A small image classifier, trained from scratch: patch size [4, 4].
Rows from block 3, named by matrix and row number. Rows with one number belong to one attention dimension. Each number is 128 + 24 x the weight over the matrix's rms, rounded and kept within 0 to 255. All counts start at 0. Numbers have three digits each.
# v: attention query, key and value (stacked) (model.blocks.3.attn.qkv.weight, 1152x384, the v third), inputs 96-191
# proj: attention output (model.blocks.3.attn.proj.weight, 384x384, transposed), outputs 96-191
v.210:138099061142120108130146110157081134135131070131140109146097151128134125098189097114174127116116130146127109110172137110089123148133130141137129111098130146136146141110142104081125119159122092114138112104131134107141151117129122131094120153124152130109135172159109147129137138123095107122
proj.210:123159095155112136119100137097255124123118130152146148103138152124125131142112193152150109145131113145138125147000097145127104087143131113133117166135136131122120119147098128126107147106117132132114149101132101136152121133130155113175151129173132157136117095113159127099121093138195136127
v.211:145124110119145113108125113126118120116116135142163111146131137108111129143133104133127118130114131127115133135123112117116125131138116129128125126129123115125137111130112123125102129137135124133153108126141138133114125111111133147129117136130149133154133135134120129139105107115114129125
proj.211:086143117138138121123158119128056143147113124135119152122139152127110136115137131137094128128119143122118122119138124140149130096135132101125116134138136114114123133132124136125108136124123111140128134090140114111152121142135141095140143135153130135122114104136118125108115141156133147134
v.212:101106060118098152125146107172108159117094069111177131152109161112123126101187080070175139089100146144108105092146161096107111138138155136086092064081156166150145134112140129072122134158111103124135127110122166141162162103104105124058118172136139148140138200158087140137149133146084123128
proj.212:134171098173136107110111127118255111108134113144133137126131171132134153109146189159150097135144122141144150138000098155117117116146109111153133136153131134093128116137120112114084134140102132128130148120094116092117151158146143106171108133163140144104105109125200132090116089140154104117
v.213:125119035142146106127175099149101130115132034142159108161082166114116144094180069071186148128108141157147125121148164090097134155134143137131113092108163160132167136120164099056122120169127091098130109101119171120140194107114105126062106134123125127099137195191103179111144141146070103110
proj.213:127152094165116110113108121104255124122110136145152119146134167135113134128108190163139105141145116152137121138000106155119123110158109124144113151126134123107122125133125118106108148140125145135128150112125127112165133139120164117163138145187152165139124107112154122113112113136175120126
v.214:123119156157081164150111127142131139135161101109065145112129133160135148104113159108111144149135107146181119095136123154131137127124149126087122144110125162129111128159163124131170133137121106153103182117114127143141138159178101106129141131124080128086125145088125177105161124144123117120
proj.214:163107143127175086126122136107255101127116154112151110137111107143139106139120095165164126137127092122134139146030123103118145142122093150174169131171115131113126122106137109124131112133148163115154125193097119123107142114145131182109118099098146115155132109160186106158110110113117108110
v.215:135102108163164120132149129135107119128168057132097124140091152142128149091134115104123141175113129162168134119151119121094145150111127138148147138136160140120118142128173074089145113160137080124122144122116113126121193144156111122109126093134093128063119163146131188102143128151100108110
proj.215:120137115140096131131105122124255136144096172130171114158129141136148110161114136174137109134123110141094118146000103140120129122159133140135128156110128130141116115124093134131129150120128159134135173138128124139131120094121183131130178174157172184178143107131114098179131111123158139138
v.216:130137119123154131139119120102140122128144135129131122120142100137109144136115160126120137126126130149133131149111128138144120124134121123141137136151130119120117134143116136153117112118139149108126125144121122123119113135126143146141116093138124130115132105122146129115125124130144136122
proj.216:142109128125114126135139130147108113129092124128122112134111134122138116133133107147126126103128141123100129123150121122124132169141114140126139115102132116117141142103114109126142119145135109126133150144122137108109142120140140127116136145107126130130136143137107127156130140101111110126
v.217:144135122102174085109116152111113098154108188135140108132140117100135106146122123158115099105122129090084139174137130126138128140129100134169155150189110098108124120109077134153092153103133166119168070136140116088108113114095166151149127114114164128182113083144177087161092120083141132135
proj.217:097136104113104161134130139137000144121115130125122144105139152105117142119112129099114153117122157133143124102255126111152126102124153122090087120103135139172135127150138147137141145115134110117090121092166133138146116131108107099125121126117077119122140159111085136116144152152126141135
v.218:139095085151142104116148105137077126119115077139132106149081156122141131101179101134136127139115112141131119113169112110067134156131117134140130123135129122122148130113132113081119119146117083113127091113127138113138170128149144125106104135111143125105122150171112144132126116118102123125
proj.218:100183107144092150160109129115230120150128146127147148112162148141139127146091185148148124156123116141120117129002115148140101088146151103115097174127140123135104140147097144151122152093121151118125161103143113165172087129106162112176174147178145167175141098101133107113129130148190139134
v.219:130128147152132140134139143117131126124148106116075127115143122149129129116110143127106144152146121131155139114138116132111140146127128135121132155144124142125095139139155108144151128140129108137106139123120117117127142140142119121147132101137105113074112117116132155109146118129122129128
proj.219:156119136111096118138089130118191142147104177134125096155120124135143103150113101136156127131108122133101109146091118129131122149134135145136114118117120140136125129113109141138136130123128161132130153163122147151126102101129157148110153159119161151180163125122100097202124140102125122121
v.220:128123133117124114103132128138121122126121116145145140135146136117130135115134126136117127136114134113139134133128119131126136118111122120126109124123147131120139131124123110116123145128122126135120141115136138127138132124124115104135135138122145121132110129132123128128120117140125115142
proj.220:108137146134127135130147108119119117113140132124131135128128123141113124117134148127107112125131130108126145116106125142126127110123135121119134151144129126122112128145139113139113133134124135115122121127111132116140126134127131117139116120156126135111136120109139129120127123124136129113
v.221:115105114142087162153140118135133148104138070123116148131119138131137149105135124084140148130130134147169110086114125124111139133117163129071100103086145168155139134166188123098150116138126094127118155114133143149145149134138096102106111147148109127079150183120091162106170144160103113111
proj.221:151112129153162076108108137128255111134134128140144119154120109161128115135151134157138114141143108117122130144000114144109137159139095134156178143150121114086134126124108113127122128152131136141156138153088106109106153122152156141132130119133169146131112110136177126128105095128139105130
v.222:117129123129123125130142138139107138132134119105107144124117121149137123116125114109129140132125122127129136105145135116119131142148138129126124145123121152137115125113144127112168130148131101136116130117124137121130130138118121121111142144138121137126143144127114134129144133123115127113
proj.222:131142127128117139134106140138171115112133130146144138131134116113129130119110146113153131155119117142147110127075126123124135103098142115135124135135141139142127120126132157134107142111126145119121143126136133133133102126120133140147111129140122123143116124118130130112129124145161140142
v.223:126107102154135128131148120146072142135125075117108110140089149143150139096162126112141139153119115150147114109161128119093136153126135120118137134110143134108136138110141110089140121160123083125107127122124128111131163137155124113107135128115126134103131166146122154136139126122109125127
proj.223:130161114133113117129099152128255125140108160133154144128150125113133116145110161150165129157130107139132120134000109136118121089139135113142129144141133139129102128141105124142113140098130158147127163127117120143133096122125164128160172138158163171174123108122145117117120112135181149131
v.224:195089147123151115116076128152117087178171154174099112148104110053157093132151164179074188156100153141114092129149100166161103175118114154172189179179089077075133146141096083173137095125128109097154096089148078115092111151172123195173133059092066104129117065109183137171079108149160152201
proj.224:134135143110132144130152130154000126115120116110140144111134117115122140116111098110097165129119145135137124109255125111159120115090141110113095132130124116145123110144127132139117118108150129109138113107160140160128119126103121133134115113090123101139139145147084141105124141119127147134
v.225:095152035171151109124176110098106139102087057079149130123100150210122146099133091094175087109142102101146186134150156087088145138154106115116103101144176162152136148096153155045126147167118140137129124154125149100171168118096137089084131159133184140101127189173094150106166143096091088074
proj.225:098132093135106140128089137133255119132116140147137130125128149128119121125127192152154086124117122119135111132000123177110128109158128129115128139124132151105130120134104136133128134119112127124115159144099115106140132149143146100149159151169128124156129115098172104135135113140174121129
v.226:140130173085113150122112148155160138130134164151142134126147125079114105137120132140115152129113147133121110121088123121149123102111135128124126132120130119115135121145109118168107121120140147133125150136118122151124109129123118138134127122126103117149112102110141125137125133153140150164
proj.226:142103139139134154154183098109008124121129127100116111144121127135110149135143068104087125120135126122142121118214128118139137166135106134105141124119102158150126145106186134131134149135137121130128119121107142136139152113123101138098096114128113125093167141124090133131142188126065115115
v.227:115119094167146117130135113107099140120126091117129098136113147145121143124147126125143122131145122119141153139154117127119128144115119132132128109127131140138129129112141148111142124148114108123132113125152140113136138131144137133126117142124132133098139145141128142134148138103115119113
proj.227:104146130118152111102100151141190116118145116143138157123128124113125120100111172147171130145104135124121134129076127132121128083115149114159097144152156116107116109132074119121108112112135146154132138122133113126115111143130132121173163129128140124159098105125190118106113085140176139144
v.228:063179048161123118132178120100136166073071060059147138113132155223100165124124077059212058073149084085157181125106176084079161099157130091090073078100187203184138139094170184052095169156130147151117135177105182116182150102090138066068136193155200142118133213146074130077197173101060085047
proj.228:138126107128110129141098120128255120134133135145125121142124134138118126142141174165156108142139115107111127131000124166107126130151113130126149128130129138099140131135135131132129135134091139149126160136093118125142140153132127118154148146181138151131109096104176109136128107151146115136
v.229:149096176092146122136116148148146111146166176172120128138123119042127104127118135136078186174095166189121096120108096129156112130097124151163157165147110079088135121145115064205140116109144116089124120084136092139096131150167088163148119062120039094141115080140153120148097103173157153195
proj.229:130161145126136124130169111137000135122114136110132121142122146118115143112120086099093154117139138135122135119255148122150119135119144110112119115110128141165120142126150133109144127123151142117139115122142151123139116102106123139103121147083136124140140170139064126135136150095098131124
v.230:061173075151111122131178133097144159075067084066151131113139135224120162122113087066199070096150097098148179118113182096102149104148131097087077085114164203189140131105164178050113154142136150163095147178095179117175136097090136074087130208172207136107149195135073118074193163100087094065
proj.230:136102097146103127138101118119255133139126126145134121141127147144126119137152166144154100134137107111131138133000130160110131125148112125134140139143130145117138110107127140134126141134088127141120147144110118115139142148138135112148136130168139149121115100107165109137122108150129122120
v.231:126137118127145109122134141134136125127132129138138127139123137135133127132125116142129119126128126107121140139116129120114130138138125135139137143157134144121128140121126131124120131115141148133142126132118131116136127116124114122127128113136142139125112124132134110114117130137124130124
proj.231:130098128111088147136131140131110131125120127126120116130134119129099132122137136145107105116129151120127122149142105133127131107127117148115152113109113120135143123132104119141123130138123104131139150138121134131123144124128138105115138131122126131125142116118083141133105108130132133114
v.232:131131154092106158126110134123165142137134178144143122146150118086138129150119159148118130117101125121098113123089126155164124124114128142131137127137111130142125127147091139162105132084138150142114145125109129145110085116114109149152129115124128152153124090083141100149111132156142176153
proj.232:144060138115149139100187133132000140129167096124102141116126088136125144128123065096116162145142142095130119116255124090120135151092120162142142139137094117143095123108157096133136127133124111135145113125166141149101123141129104131097079090109093123081127135174089158122133152124090125129
v.233:130140135109105154128111137109162137124132156144144116156154123099138129158133150138135136101109119115111122144095144145150111122120129128125139107139125140142133133141108150129104138092143142144129153133108137139110105112112106151142124134132149155146132105078128100123119136139135155146
proj.233:166051122136157137105170161123068130118162103126105124116121096128134147126112076109141149135142132094129126124209118094128137163099123154140135145146109112133098123130161117141136134156121094165144112130147131140091138150127100141116097082118099128071114121153108180127124143129091127127
v.234:184102190085110128130078122151154110158167203176106124137139125046150097148139165171068175152104145149102072124120094172165098148114133152152182163143070085098125116160098105197128104098126114113137120099140091157091092141155111177176120084105090125169131049077162111169082116155174158184
proj.234:135105145119143140108150124145000118124131119110119132113124102114133139118124089098098160123127172133132135130255116092141127135087124116127119125115120119142103122135131135136130121129162133124134104122159134137115127118114124143113110110088108115121127141151090146114127140117119137127
v.235:211072184103162111124094133163102091169190169184105122146103115030145092127129172173044186183102169160104080134156080156170089171107114162177188170152094037063132134147089074200164100117135106085151107076153081128089126167181114186174124039096051116138107057124183135172069085160176162206
proj.235:111139142126144140118160134134000118125134118123137137110128122103132123110122095104109165127124147141134127121255134103136140129114165118119101114124125123148127131146126129132136110118150126110119100116153134144128114110108121126127126115082127111135127162132087143100133140111116137128
v.236:185089151120152124125078122156106103183179163169107119144118108065157101120144169174075167145107157135108094131146109169160099187117122154172183183160080082075133142143098082179140100109128117107159096088156075105076126149159116197181134065092092127129133059106184113183080097147177149200
proj.236:122126136100132146129153143145000118113148126126122158111144118121125142103107094106114166128123143143124129110255134107148122100095146127118113125122142119140134124159137136145129109107151131109118102107157144153134102114117119137113114117100120113129129141147086151114121134120150148144
v.237:132123115164151096138147118131091117119119080112113128108100127161118123113127105116135117148140139148150131109170135111112126134132128123137125133117153122109124143109156108116144122171103115117133112125143119112156163144139142105100135132124123100108124162182122158133148114106110100101
proj.237:093196102140098116149082120114237125120098158142164124144120156121130103126116201157125095108113104156131131143024143182126124082177137094112110120118155149121160134149086132121132122100127154094111140119101114123160136123125144122154173174138154133178130116101163079124135112151197129142
v.238:130134172096123134138117145165157127128128162139137154116137124099130119137124133124112152141116149149131114117102123147136137113128140114122121152132122121116120131152129095154124134099136141139139147120119110140102119126126101123129137114141104100152112118126136110130099102153157152166
proj.238:150115143147114142136176098117048136123100132112140091135126120148110140155138071096067111121143120122135128116182144133152129158142121130126140107100117149164133138116173140123124135130138117110125132136125156124131140096114124135086108130119112135110153154133077138138142176121071125115
v.239:191081207097098167125051131157120112195170211194103115124146094046164099149139196187044182157114151153093044114144066188172091160113137153141179186126059064087121133161073086214156089098117104118149108086155069160082086152164134181198137085092085128154132043060176124169073088143202169196
proj.239:137121143102144130119153139141000117132138122101122129107145104115140131126109097114100161144127147123136120119255121089141128133094139127126103113116124113151103136127125125137130118131155115123138091115173138151111126117130107141123109099086129114128135126147107152113122143103115122134
v.240:135107133151138131125132111111098140134143132102109115110108150151118142135125132148132136144151107135153120120157112138137138128113123120138155120124078131113118132120121154119140149145119112126126111116106136117148126151167134145138118123105136133115142120128154173145118123085124100102
proj.240:079138133087129146158139144143000121122130155120140164109136120114128127120103117112133153102120128136111123117255131110137117094102159119109080112121149125147130118159114140151154113084147140104096118110156150154135115134102100110123143128132097101156135129123096125106133155142151146123
v.241:092161130105130134132132123126141124091122101107169142145141152105086153123128133118125127113101141136130155146114144110160121106090149085117092083143165126140120089141119148117073160105152152130121144090132185150149124112085097106125103126138143139130122141138116160073108133131141146116
proj.241:171127129183153090110124129141159155147116117148117114127106125108146139128148089146106112137162116135151108124124114118105123148166109146156146171135093116133107125114104107154112112190110101112128097130123100107114152134173183154134133143120131103109117118171110120140126121121116154154
v.242:137134135134135112126118126129132114131126121117124127133123140131126124132124134111116126123131138118141128144132118110135118127135136127138128121138132120126125131134138137129127145144133134131129132119133131136124143124112128122120117118130124140119124133131136137122125129123113122118
proj.242:107121128117122126138150132118118136124125118124129132124118124126121135124115114129132112121131123122134126124138133129142126122119138125119117130124129127128133121121135128137119125120129124114138120145115135125134136144135139127126130136127116130122125128132113126123139136133139129127
v.243:139123109130134135135132121132126137141130124118136131127129128124127130124118115111132138141129124130135115120128139134130118139110141121127138112121131127139121129119134120128117115128122127124126122136132127130134142124135123142121126119118128134126136143134108133126125130127103142119
proj.243:144136117140113113128106143120160106128128132147113145124117131142143121127121152148137118133110122125116128119115117122128131109144128130137135150135140129120129127134110141118125130134122129127137160125144120136135111132139134128137141129122136128134119130126142147137131115124147125144
v.244:139126136136121125130118116118131137133131125128140114133133133122129123132133127121120129117121131122133121141127138142124134134124123135135127140123126142127134137125132115138142137121118130118127114143127130136131125128146125134117140127143139121123144122127136119137134123115132118137
proj.244:121123125132131136121139125146116124124128127119119131126124125122127131120124130133129134125135139123133121120141122132145133134116140122118127128125118118145126112132135125130114117118141122112154121127117130129111125137129118140138115119110115119125132129123138134123128122121124126134
v.245:117132127138140122122128126131128123114118127135139117124119135106121134123117134140118109112123110128120127139130120124131116113142121140140129132128133119124125117112123126135123136130115123133121140137125144122132118133133147123137136142136142120134133112131137135121123133111142127143
proj.245:119112148107152118131142119120108125124146130108136123139135131124131125127138099127131141141126155148141137147142144122129126153111140117124126117141125132135114126093133118145134122114135121103144105120105132130124134129104113136114112121123118118115121131118122120120116133126105132129
v.246:080184194091103149106133151145163119092089119147154138149155152096098135117121144132096118109094123132118156143100146112140140048083125127089057126126194152138132089164117125131094156089128156141116157143127175170136110105086121091143136133148130134141103130128117118061116106146154145152
proj.246:157110180162194114115143121125000141119110120128110112113101124115128148125121065100100144144176133146150126129244097096122128157121125136158132150139108109157108121104138114134127107162109092107125066107134136118099144140138147148120097104087117102096146112178087136117139151116069150134
v.247:128120135134116130121126132137133128129137121115120130137125131141139132134127115113133131131132120130123123124136134121124133131124142136117134130123124128137133128138144130125126117125132123133139125132135123148132138135123117132101129128120127135121133150131123133140135126117113131119
proj.247:123138113134123116141129125134138124134126125158127129120121129126140125129116149138118137124126110119115128115108126137119135116149141136133130138122136121121136142154116136135148131130097139140115137143150116120132118132142138124144144140152139141130130109115141123132128146148150121132
v.248:128121130129125131126128148138131132147131138139111134127128114135136109134141127127149120137127134122126111115119143121113129134130137141116146154127127142127139135132125126134136115140122127130136130143123103129122139141142108139119126116131108120129128139115111115146136130130125129134
proj.248:122135127136106127136148124129134118133123125130136125121113137116123133132133138125124144141119119140129130115125103130121117112112118119134125130121126131126133127131137150128129129115128129138119125145149135134125121125126114123143127132135146140132136127117138136126127144132133129130
v.249:186076040171166099145132094114091147159168129104106095110090138153142134143130102125161146140157133141153115116146121131124120197162126136186183145125067121133118177102142133143175097180129111121142086105128112068132148141175126159121122123106137124101158125149131157194134138100089103090
proj.249:102135088095065158135110142123255115133150148119147168159160132163147100130122188152165097110100131097109121119000152181140114121122122131099130105131150130094146126156120157122149147101135149163128186143112118128156116117137103109131139155154150172173109137070169108124138093158188108117
v.250:144121130125145128137128117122131126138140132133131127113148132108127126131123133111126129118122152123140120128124146126143110148131139128135138118131123111133122121122128140129132140128134143131132128115137125137145127136125106127125117123117117146121147130123130150122135143133125134113
proj.250:147125127118122119106117144146171146139126114131124120137121143111138127115136155140154113127128123125124117108135123121115117126119124110137118123135121128118128119132104113125111118145127113134151135138121118139108131118153134123126143140102147126133100154125137126143146111140129117157
v.251:094153137120130120115135135129143124099115104146148130147144145114105141118135134125124117098105124133120147137114144120132124111116126128113109081134162133133120111139128146120088150122122134121126136127128165146131132111099127111134116131126144118122124136118123136104132130137137130117
proj.251:140123140153167124121138118141130130141132107128093132118113128107138146124132107130115111136130145131136130134152109130131146151127112123142135150132122128150115112111125104139115112140124134111116108107139125118118143150124132146140112130114117123105112112150117135116119136123112150137
v.252:070182220095103164103138155137159110091101121149143134154145155107088148106119154143083116112087122138104164146106130127143133031092109110098067096124196131124126074159115125114080154094117153139110183124113167186120117100088126093136113132155124136156107124119144127056122123155166153153
proj.252:163120175170178117133147116134000137131120125112124117107096120102132134128118029090101127138154141144135139129255110094115134158130140126147127145128102127163108134110139104157136100160125088106119075117150138119108141135133150144106135120094108071114148125175074157129133159102073160125
v.253:150136080167162121154161092101158135110136142140130092137110120117126138154099091101153139141158142153142140131086128100121161180145141167150114143138136111170138140142175110134143080143144110094106106138145120111098146117126129154108111089137083104090151120159095120149161173156085121138
proj.253:148103126135097123116109114122255144144126122143132113169116147142127129140169159161132112121116120092113117139000134151133130154155085135131156128108122116112138140110140128107126146167113148148152158138094123114137129117124144126120134140143150165139118146098164123153109112129149108137
v.254:115139130131115126132132122110144134112132118135131109123126145127121130130131128126141118110124119121116134127131134125130134121118127128121106103113140154126131122123129140121123131118112132110120119132130146132131134134115125119124123130121147131130134120137120135122132127123127121131
proj.254:115143132139142134129164122140118135131116121141115144121137125136129136122132129138114120135128130133138130137136113131125145140137122138124149144140133113131119119125130119133117119130136135144140112098130126119121139131139137141159124125114110115113127110120134118122128136138127136119
v.255:112135140123143125122115126118133122120127129143130117132122140108118127114126140135133132126128119128131132129129129117124119125129110119136130119133136113131134114124131141131133119121133133136121129115121137128132129132123133118141116117128142132122116108122148147122124122133138133154
proj.255:123123134127137129128125118121096145133137128125129134123143135136129121134129102120133110122132138119119138147135128147135134142132131129115113125127123136149132135127122110134119120126130140122122128115128125136132141136116124126119127142131118123117128133129118119116123125122122129115
v.256:079167134118178101124146153121133111106117127105122143112122116138130122113112122152102105131141127131130169147128141104128147113125117117158094129164149117123124123120115127117125130122146134132117133138137115129122128116123118101153153119139138113141098116141166086118124107119154120108
proj.256:097127121095122181146139124132000158127114157133144130124127126125092138153116116123100163118123153131104111108217150116130117112123140119125134087127124154179152133146139154135140141098127121116097117150135167148134100117093106148088126136139125128150166096116098113121130181135114155117
v.257:138127103115132121126094151136132111137153123114100137126144106134170109125138148138136141136127128130135131111120155158120117125132144124138144136161111130115122138139139134111131124105146123147160107136132109126126139132128105134137132130122133136136122122102156097109135110118143124116
proj.257:115145130119125146134113126126103147135082161139155121126123131119108120137125128140121113095125133119126109139123146125132143087120112140131122121111141131161144129122096152148131146118105134111121129148134135133122118099113143138116153149130116114160153092129116122138131153148132165132
v.258:072169141116165103118172137113134134106085141128150145124113116122103127126096106145102113126135147125103148158131128107138137099136119135145105122155162110126147119118107144128137142134126144130111153134117121123156148098120129087129161114147147124130105116168134091125125120135139128117
proj.258:140103120117127169147122112138000135132151159103138131123146131123109156147131144113114157144141138144139128115222132137117108142114137105124138103130109136164136144125157148135140124125133100125096114142110145129124106133113090118116101140142123136120169116083113134131151156133113147117
v.259:212066100142087155139074092151123133150183104135131130131151157131133143134156171121176154151111122126164109112126130150124112158112138100111163099107084148116120134141145118124104124125144130122148106121139161126095129153153098180113077139111117144123180146082137171124132128115120133152
proj.259:130153136139129095127128150109255121153113093146116117144116126119148069110128114143132077090130093110107117131000124129117132127158104163131145152106132126089130120134108112131115139148107142136142155151123098121124149135138167120123170123142152126131075127168123097155124115126131111125
v.260:037191140156192086099224149132123135059061106117141125134079140153111122129121069123106093101135124096121167174144125060102168108153098129164068126164205107139139152103119089104146159157111123142103180143117115100154170115121146062112171116150136109105073150210105112125124125130120114102
proj.260:125112110102134142149115150138000116118147129125128165093152106118132142123114121112163172160123158151118136116255135109127114126094140120126120130160128121147097118134144120135137117108152103128129113123156155146132089144111118133122132110127087136146132119126117126115142140133123137117
v.261:174095108126099138122087118161111114132177103126118127123149146133153134128155165137150146139121110141154117103138122144101127154111143128101161119114081145103116135138148121125131109125140115129143098119136131139102123166162102156125084129117112129114145149095144154121146106115118127126
proj.261:116164159107157095128131125118201128130082124138124118143121126124133094105118077111130089077107114103129128159069135110126141126141108148141117146117148122124111105119102116141130147150112144118153144131123112111122132128113131131130146130141148114137101118188111096135121141118118130114
v.262:151109120131123150160124132113125142159147135136113128124135137116140120124123118126137148127135140137123116123119111143137117145138142142132150150100100130125106117134122135152128109127126121134142131132138125127106115141122156119109145145130115132139160131124123148145125148123120121120
proj.262:123113109148142103096129138126150122116123120129143123154123129130141129119129141141106131131132126124139136130123113128145140105109110124131134128129132122097134133148141120125099116135138136126114130115116127126151144130140130135127122115100121129108127140127134148128142121147149114159
v.263:118133148121150122140142124116125144114102140135141129123119133115083126138108106123122128127119150126113141153132117091141113127123112118145122108129150110142141112114108143149119137127121135127123162119125148135131142125116144127118128129122135135137132122146116144135092137126126134126
proj.263:144102111160103141113134126112140133133131131107155120120113129153137129147140164148112135151141119138139121093125116160114150157142133110113141122131119138113121145127151149116119108140132114145122117125112110123124145123144114129126123120131136127093146147124142127138134125116124097140
v.264:194090110127086161130073111157109112154181101128110122122140155132142127133159175127162160145129102131154104095144138160116101158106147102106166096114087145108113125139148121118095113122146109141153105130117145126095124161156109173116080150099117132134143156095137174123143112113130116155
proj.264:113162168144158072132127121094255148137101110118123128140111141132127092112133076109132074091126095113134138149036130119116147112162119124127106148119120135119125124120122138136132131163114142102137141137137124097126140122140157135124145128130143107126096124176105125138115143109102134111
v.265:148118117135121127119111122158128134116134108142155125126126145125125146130146138124134143119115120124145112131122138110113128133109135111115123123125121154121135136123127118123107134129124117129123134111133159122123145131138114152131096127116100133118135137123116157131142122132105143141
proj.265:143116134117130107118121162134209098151148104148075137108130104117157094101120137137163084143117114125096115126084109141135129143143111150138139162136137110086103124137110107137140125141111124160169141121136095126104131143152148132138141124122145146150077131154142120139119088135161102143
v.266:064179074157192063133219129090123169105070124115110103143066129144142102150124035099158075091168133090127164148131129077103178132194096164184101189162152141165115155077143129121174161159102114129106169149125107066153145109091187079112191118155142112115121090199096096164145180130071127099
proj.266:133111078086115174119115146149000086121143167121123173098164104120135123117091161119155173161124144160123135112255136120147132094083156109110114119157135112137124101156106112142133116074140137144115129118150125174140090122113085119171141089120092120157124133087156148092138128152161163131
v.267:107137127131127115126126147131131109118140117117102141127142109158154132127125148154112125131151121129121147125134131138099147134134128128131106136160118130117119137128150119102139123109131108146140118133133090123124143128132107116159151121135139121131114135106143074117149097114151112107
proj.267:108147147097150140149128117135035145128093151142150131114129122118086125141117081105118145109117139132129129141189148089141119100112146124137105099121129135193139111147114134150126122087123137081109118121143180138143089114083138136113132133133117126160145096146100123115125175133134169109
v.268:051185143121171093134195154104146133102072159115141150133103104121104106139095074117104100098146141116099162147109125092145139097155117146162098151135181100164127130105106135138153137132115156125110164129131116120148133109088150109129174106153140116143105107177108092130114137156135136112
proj.268:141089096120091176127109131143000105111167147111142130103154128140119168155125173138124169170140148137133113113231142146119116140105161107117133119134102131154140130139149134110127118114138095148124106116134136138120123128133101118141115110115099124112167124084134144120147121133137132128
v.269:057157084168199057099209125113103159078084080138122111141071148157129132137138053131130068096155118094121167143153129072082187134178088141172089165166161139150121145086144117097161161175107098157104169140105116067160172123123153046111157129158146114085089135216105093147151149133080108111
proj.269:121140099079137149142122158146000093120139148141105167086165100114135115111088138109162183150112151154113130145255130107146113102084155117129113124166139128136120114146108109152144099082148138122128122121152126173132084122115097136136148105122105130167126141111151143106121123142157143143
v.270:220068130116077178124040112153114110181190105135103138122155131130150134119147194149151162161108133142148112096147131176130084166107157102108186103113073145100106121137144121115105102105140107148173085131135137149088104178144102185141089152089128153140168149067160154132110081108142118134
proj.270:095178175172153102134164098087255166121098101115150113144107143140125114135135098110093071074126104099167130128000138107094162114159105140135105129096133149138153130105150140140122126143119139082110127121102147099128153130145151132117133144141125098096132118168093127119125157116110138113
v.271:214084096115102174158071090117149142168187180138131125126175138092126134138123174108173170149106107161140085112096130178172108144102155138100175108121063148129128118151126166163123106111155154105135080109135169153107097140136115196119076143116113144137182097068142172125122162131129159165
proj.271:135109123139103114106104125120255129159111125142119097158101131147142112130156147159116080107126111098113113140000113164115134144169098143119157145113136120084127138117117136119118143151092135155145150140121095101128153137150146133123152136126161144134113128135144115153107096132132121134
v.272:137137059099185044124159160207115114119117049108124155152068142098112129099152060113146132114088160132119147138127093076127109121120084093192118127158190097107113113044106057133114182179094107187132178091141116094063201164111112110069163102112083143151059160228122163138076120145087143156
proj.272:123155040142083179118143120115214130087127160182168105142107139110110151121114180115157125115158115174109118153001160139171118131134128145085097111096148166168161148190162179115149117138137176117128146075134155179197143108140157128154115140177131181136173187113098139116114136166118117141
v.273:127130067105168059129166160203124113127094058110120158126076132093117125124150076109168107104096155136108134129142115077138104110129098097160115135128181113109119124059126075148126179174080106182122178097152113078077191142132119106074186120111105135153067149217120142143094128130079132170
proj.273:131152046144115173143146124094171123077129166166163124124110129105117161116104172110138132124161113169117122158033148148168120115122141157105095134125143143159133128197165155106146095103156166111137124091129146180192133110131138129147092127163117170116166169115107144094125138140140125144
v.274:142127131133133119132120127128122124131129130151120128129129130144130141124130125125145138138118140128147127130134122126123124130112145128144139123140127126114123129135112110137126119132142130118132128134123138139128145133136123130115129115109121122122135126138145145116132142130130119127
proj.274:112134143108115125123149136114138131138110121106147128129128141118111114134118122116132120125113126128105134148138135126134125137156131122126126126111143126141132114097147138129140124141131131116126124133115119101139138129114127117122130140136139118126123126137107132122120135109133095132
v.275:127150042086193042123167167230118118124108039115129177143073158104104118097162040089192114085071180122120142136134131070133127111135093109185121138154200128110120112048114042153116191171080119180127186092139118095057199161111103109050179112102092143178039164237107138133084133132068144165
proj.275:142148044151109184136153108102255118067113144171161110158104150114108176125105172135151135133156117177131135144000131145178113128131133137105123131112149142164143128181188165107142116134130164114121143099123160154194148104133162127142093141170132189130171190122123147110098148140126109130
v.276:158098205190044221110058056021101161155163220159126062099198090172167125153109239185052138175203052124130090100152131230097135154147151175063173135081037145141140170214136249096174032091149139076149047171105110150195051079169191138216084153167172134080231082000156090131194094103199120067
proj.276:109115192095161104121131153150000116168135096105108177095151118118154107116123111130124146125105141104148117118255102098102138088097147106150127117155126099117132124104072096144122111102142106113110084135134111122089090124122099122122151117091108089133084082136147122103150111122152139136
v.277:131115153168094158143088084063113135112138149147130098103158120148144152139108180141081131133190079133136112134150122172115124132140138141116156113121089132148136152151151186098138074134120138099125075134119133130182100098139166115176075141157149127081192105060153136118141118119158121089
proj.277:098132150090150127128147153148000111136149131118109172114168112119134130112130111116133155126103137119131143115255146117120127102092150114108103113152149134130146111152106122145122116089145125153096128114129116132123105124111100124135129108124098105129110118118131123102144141142144138128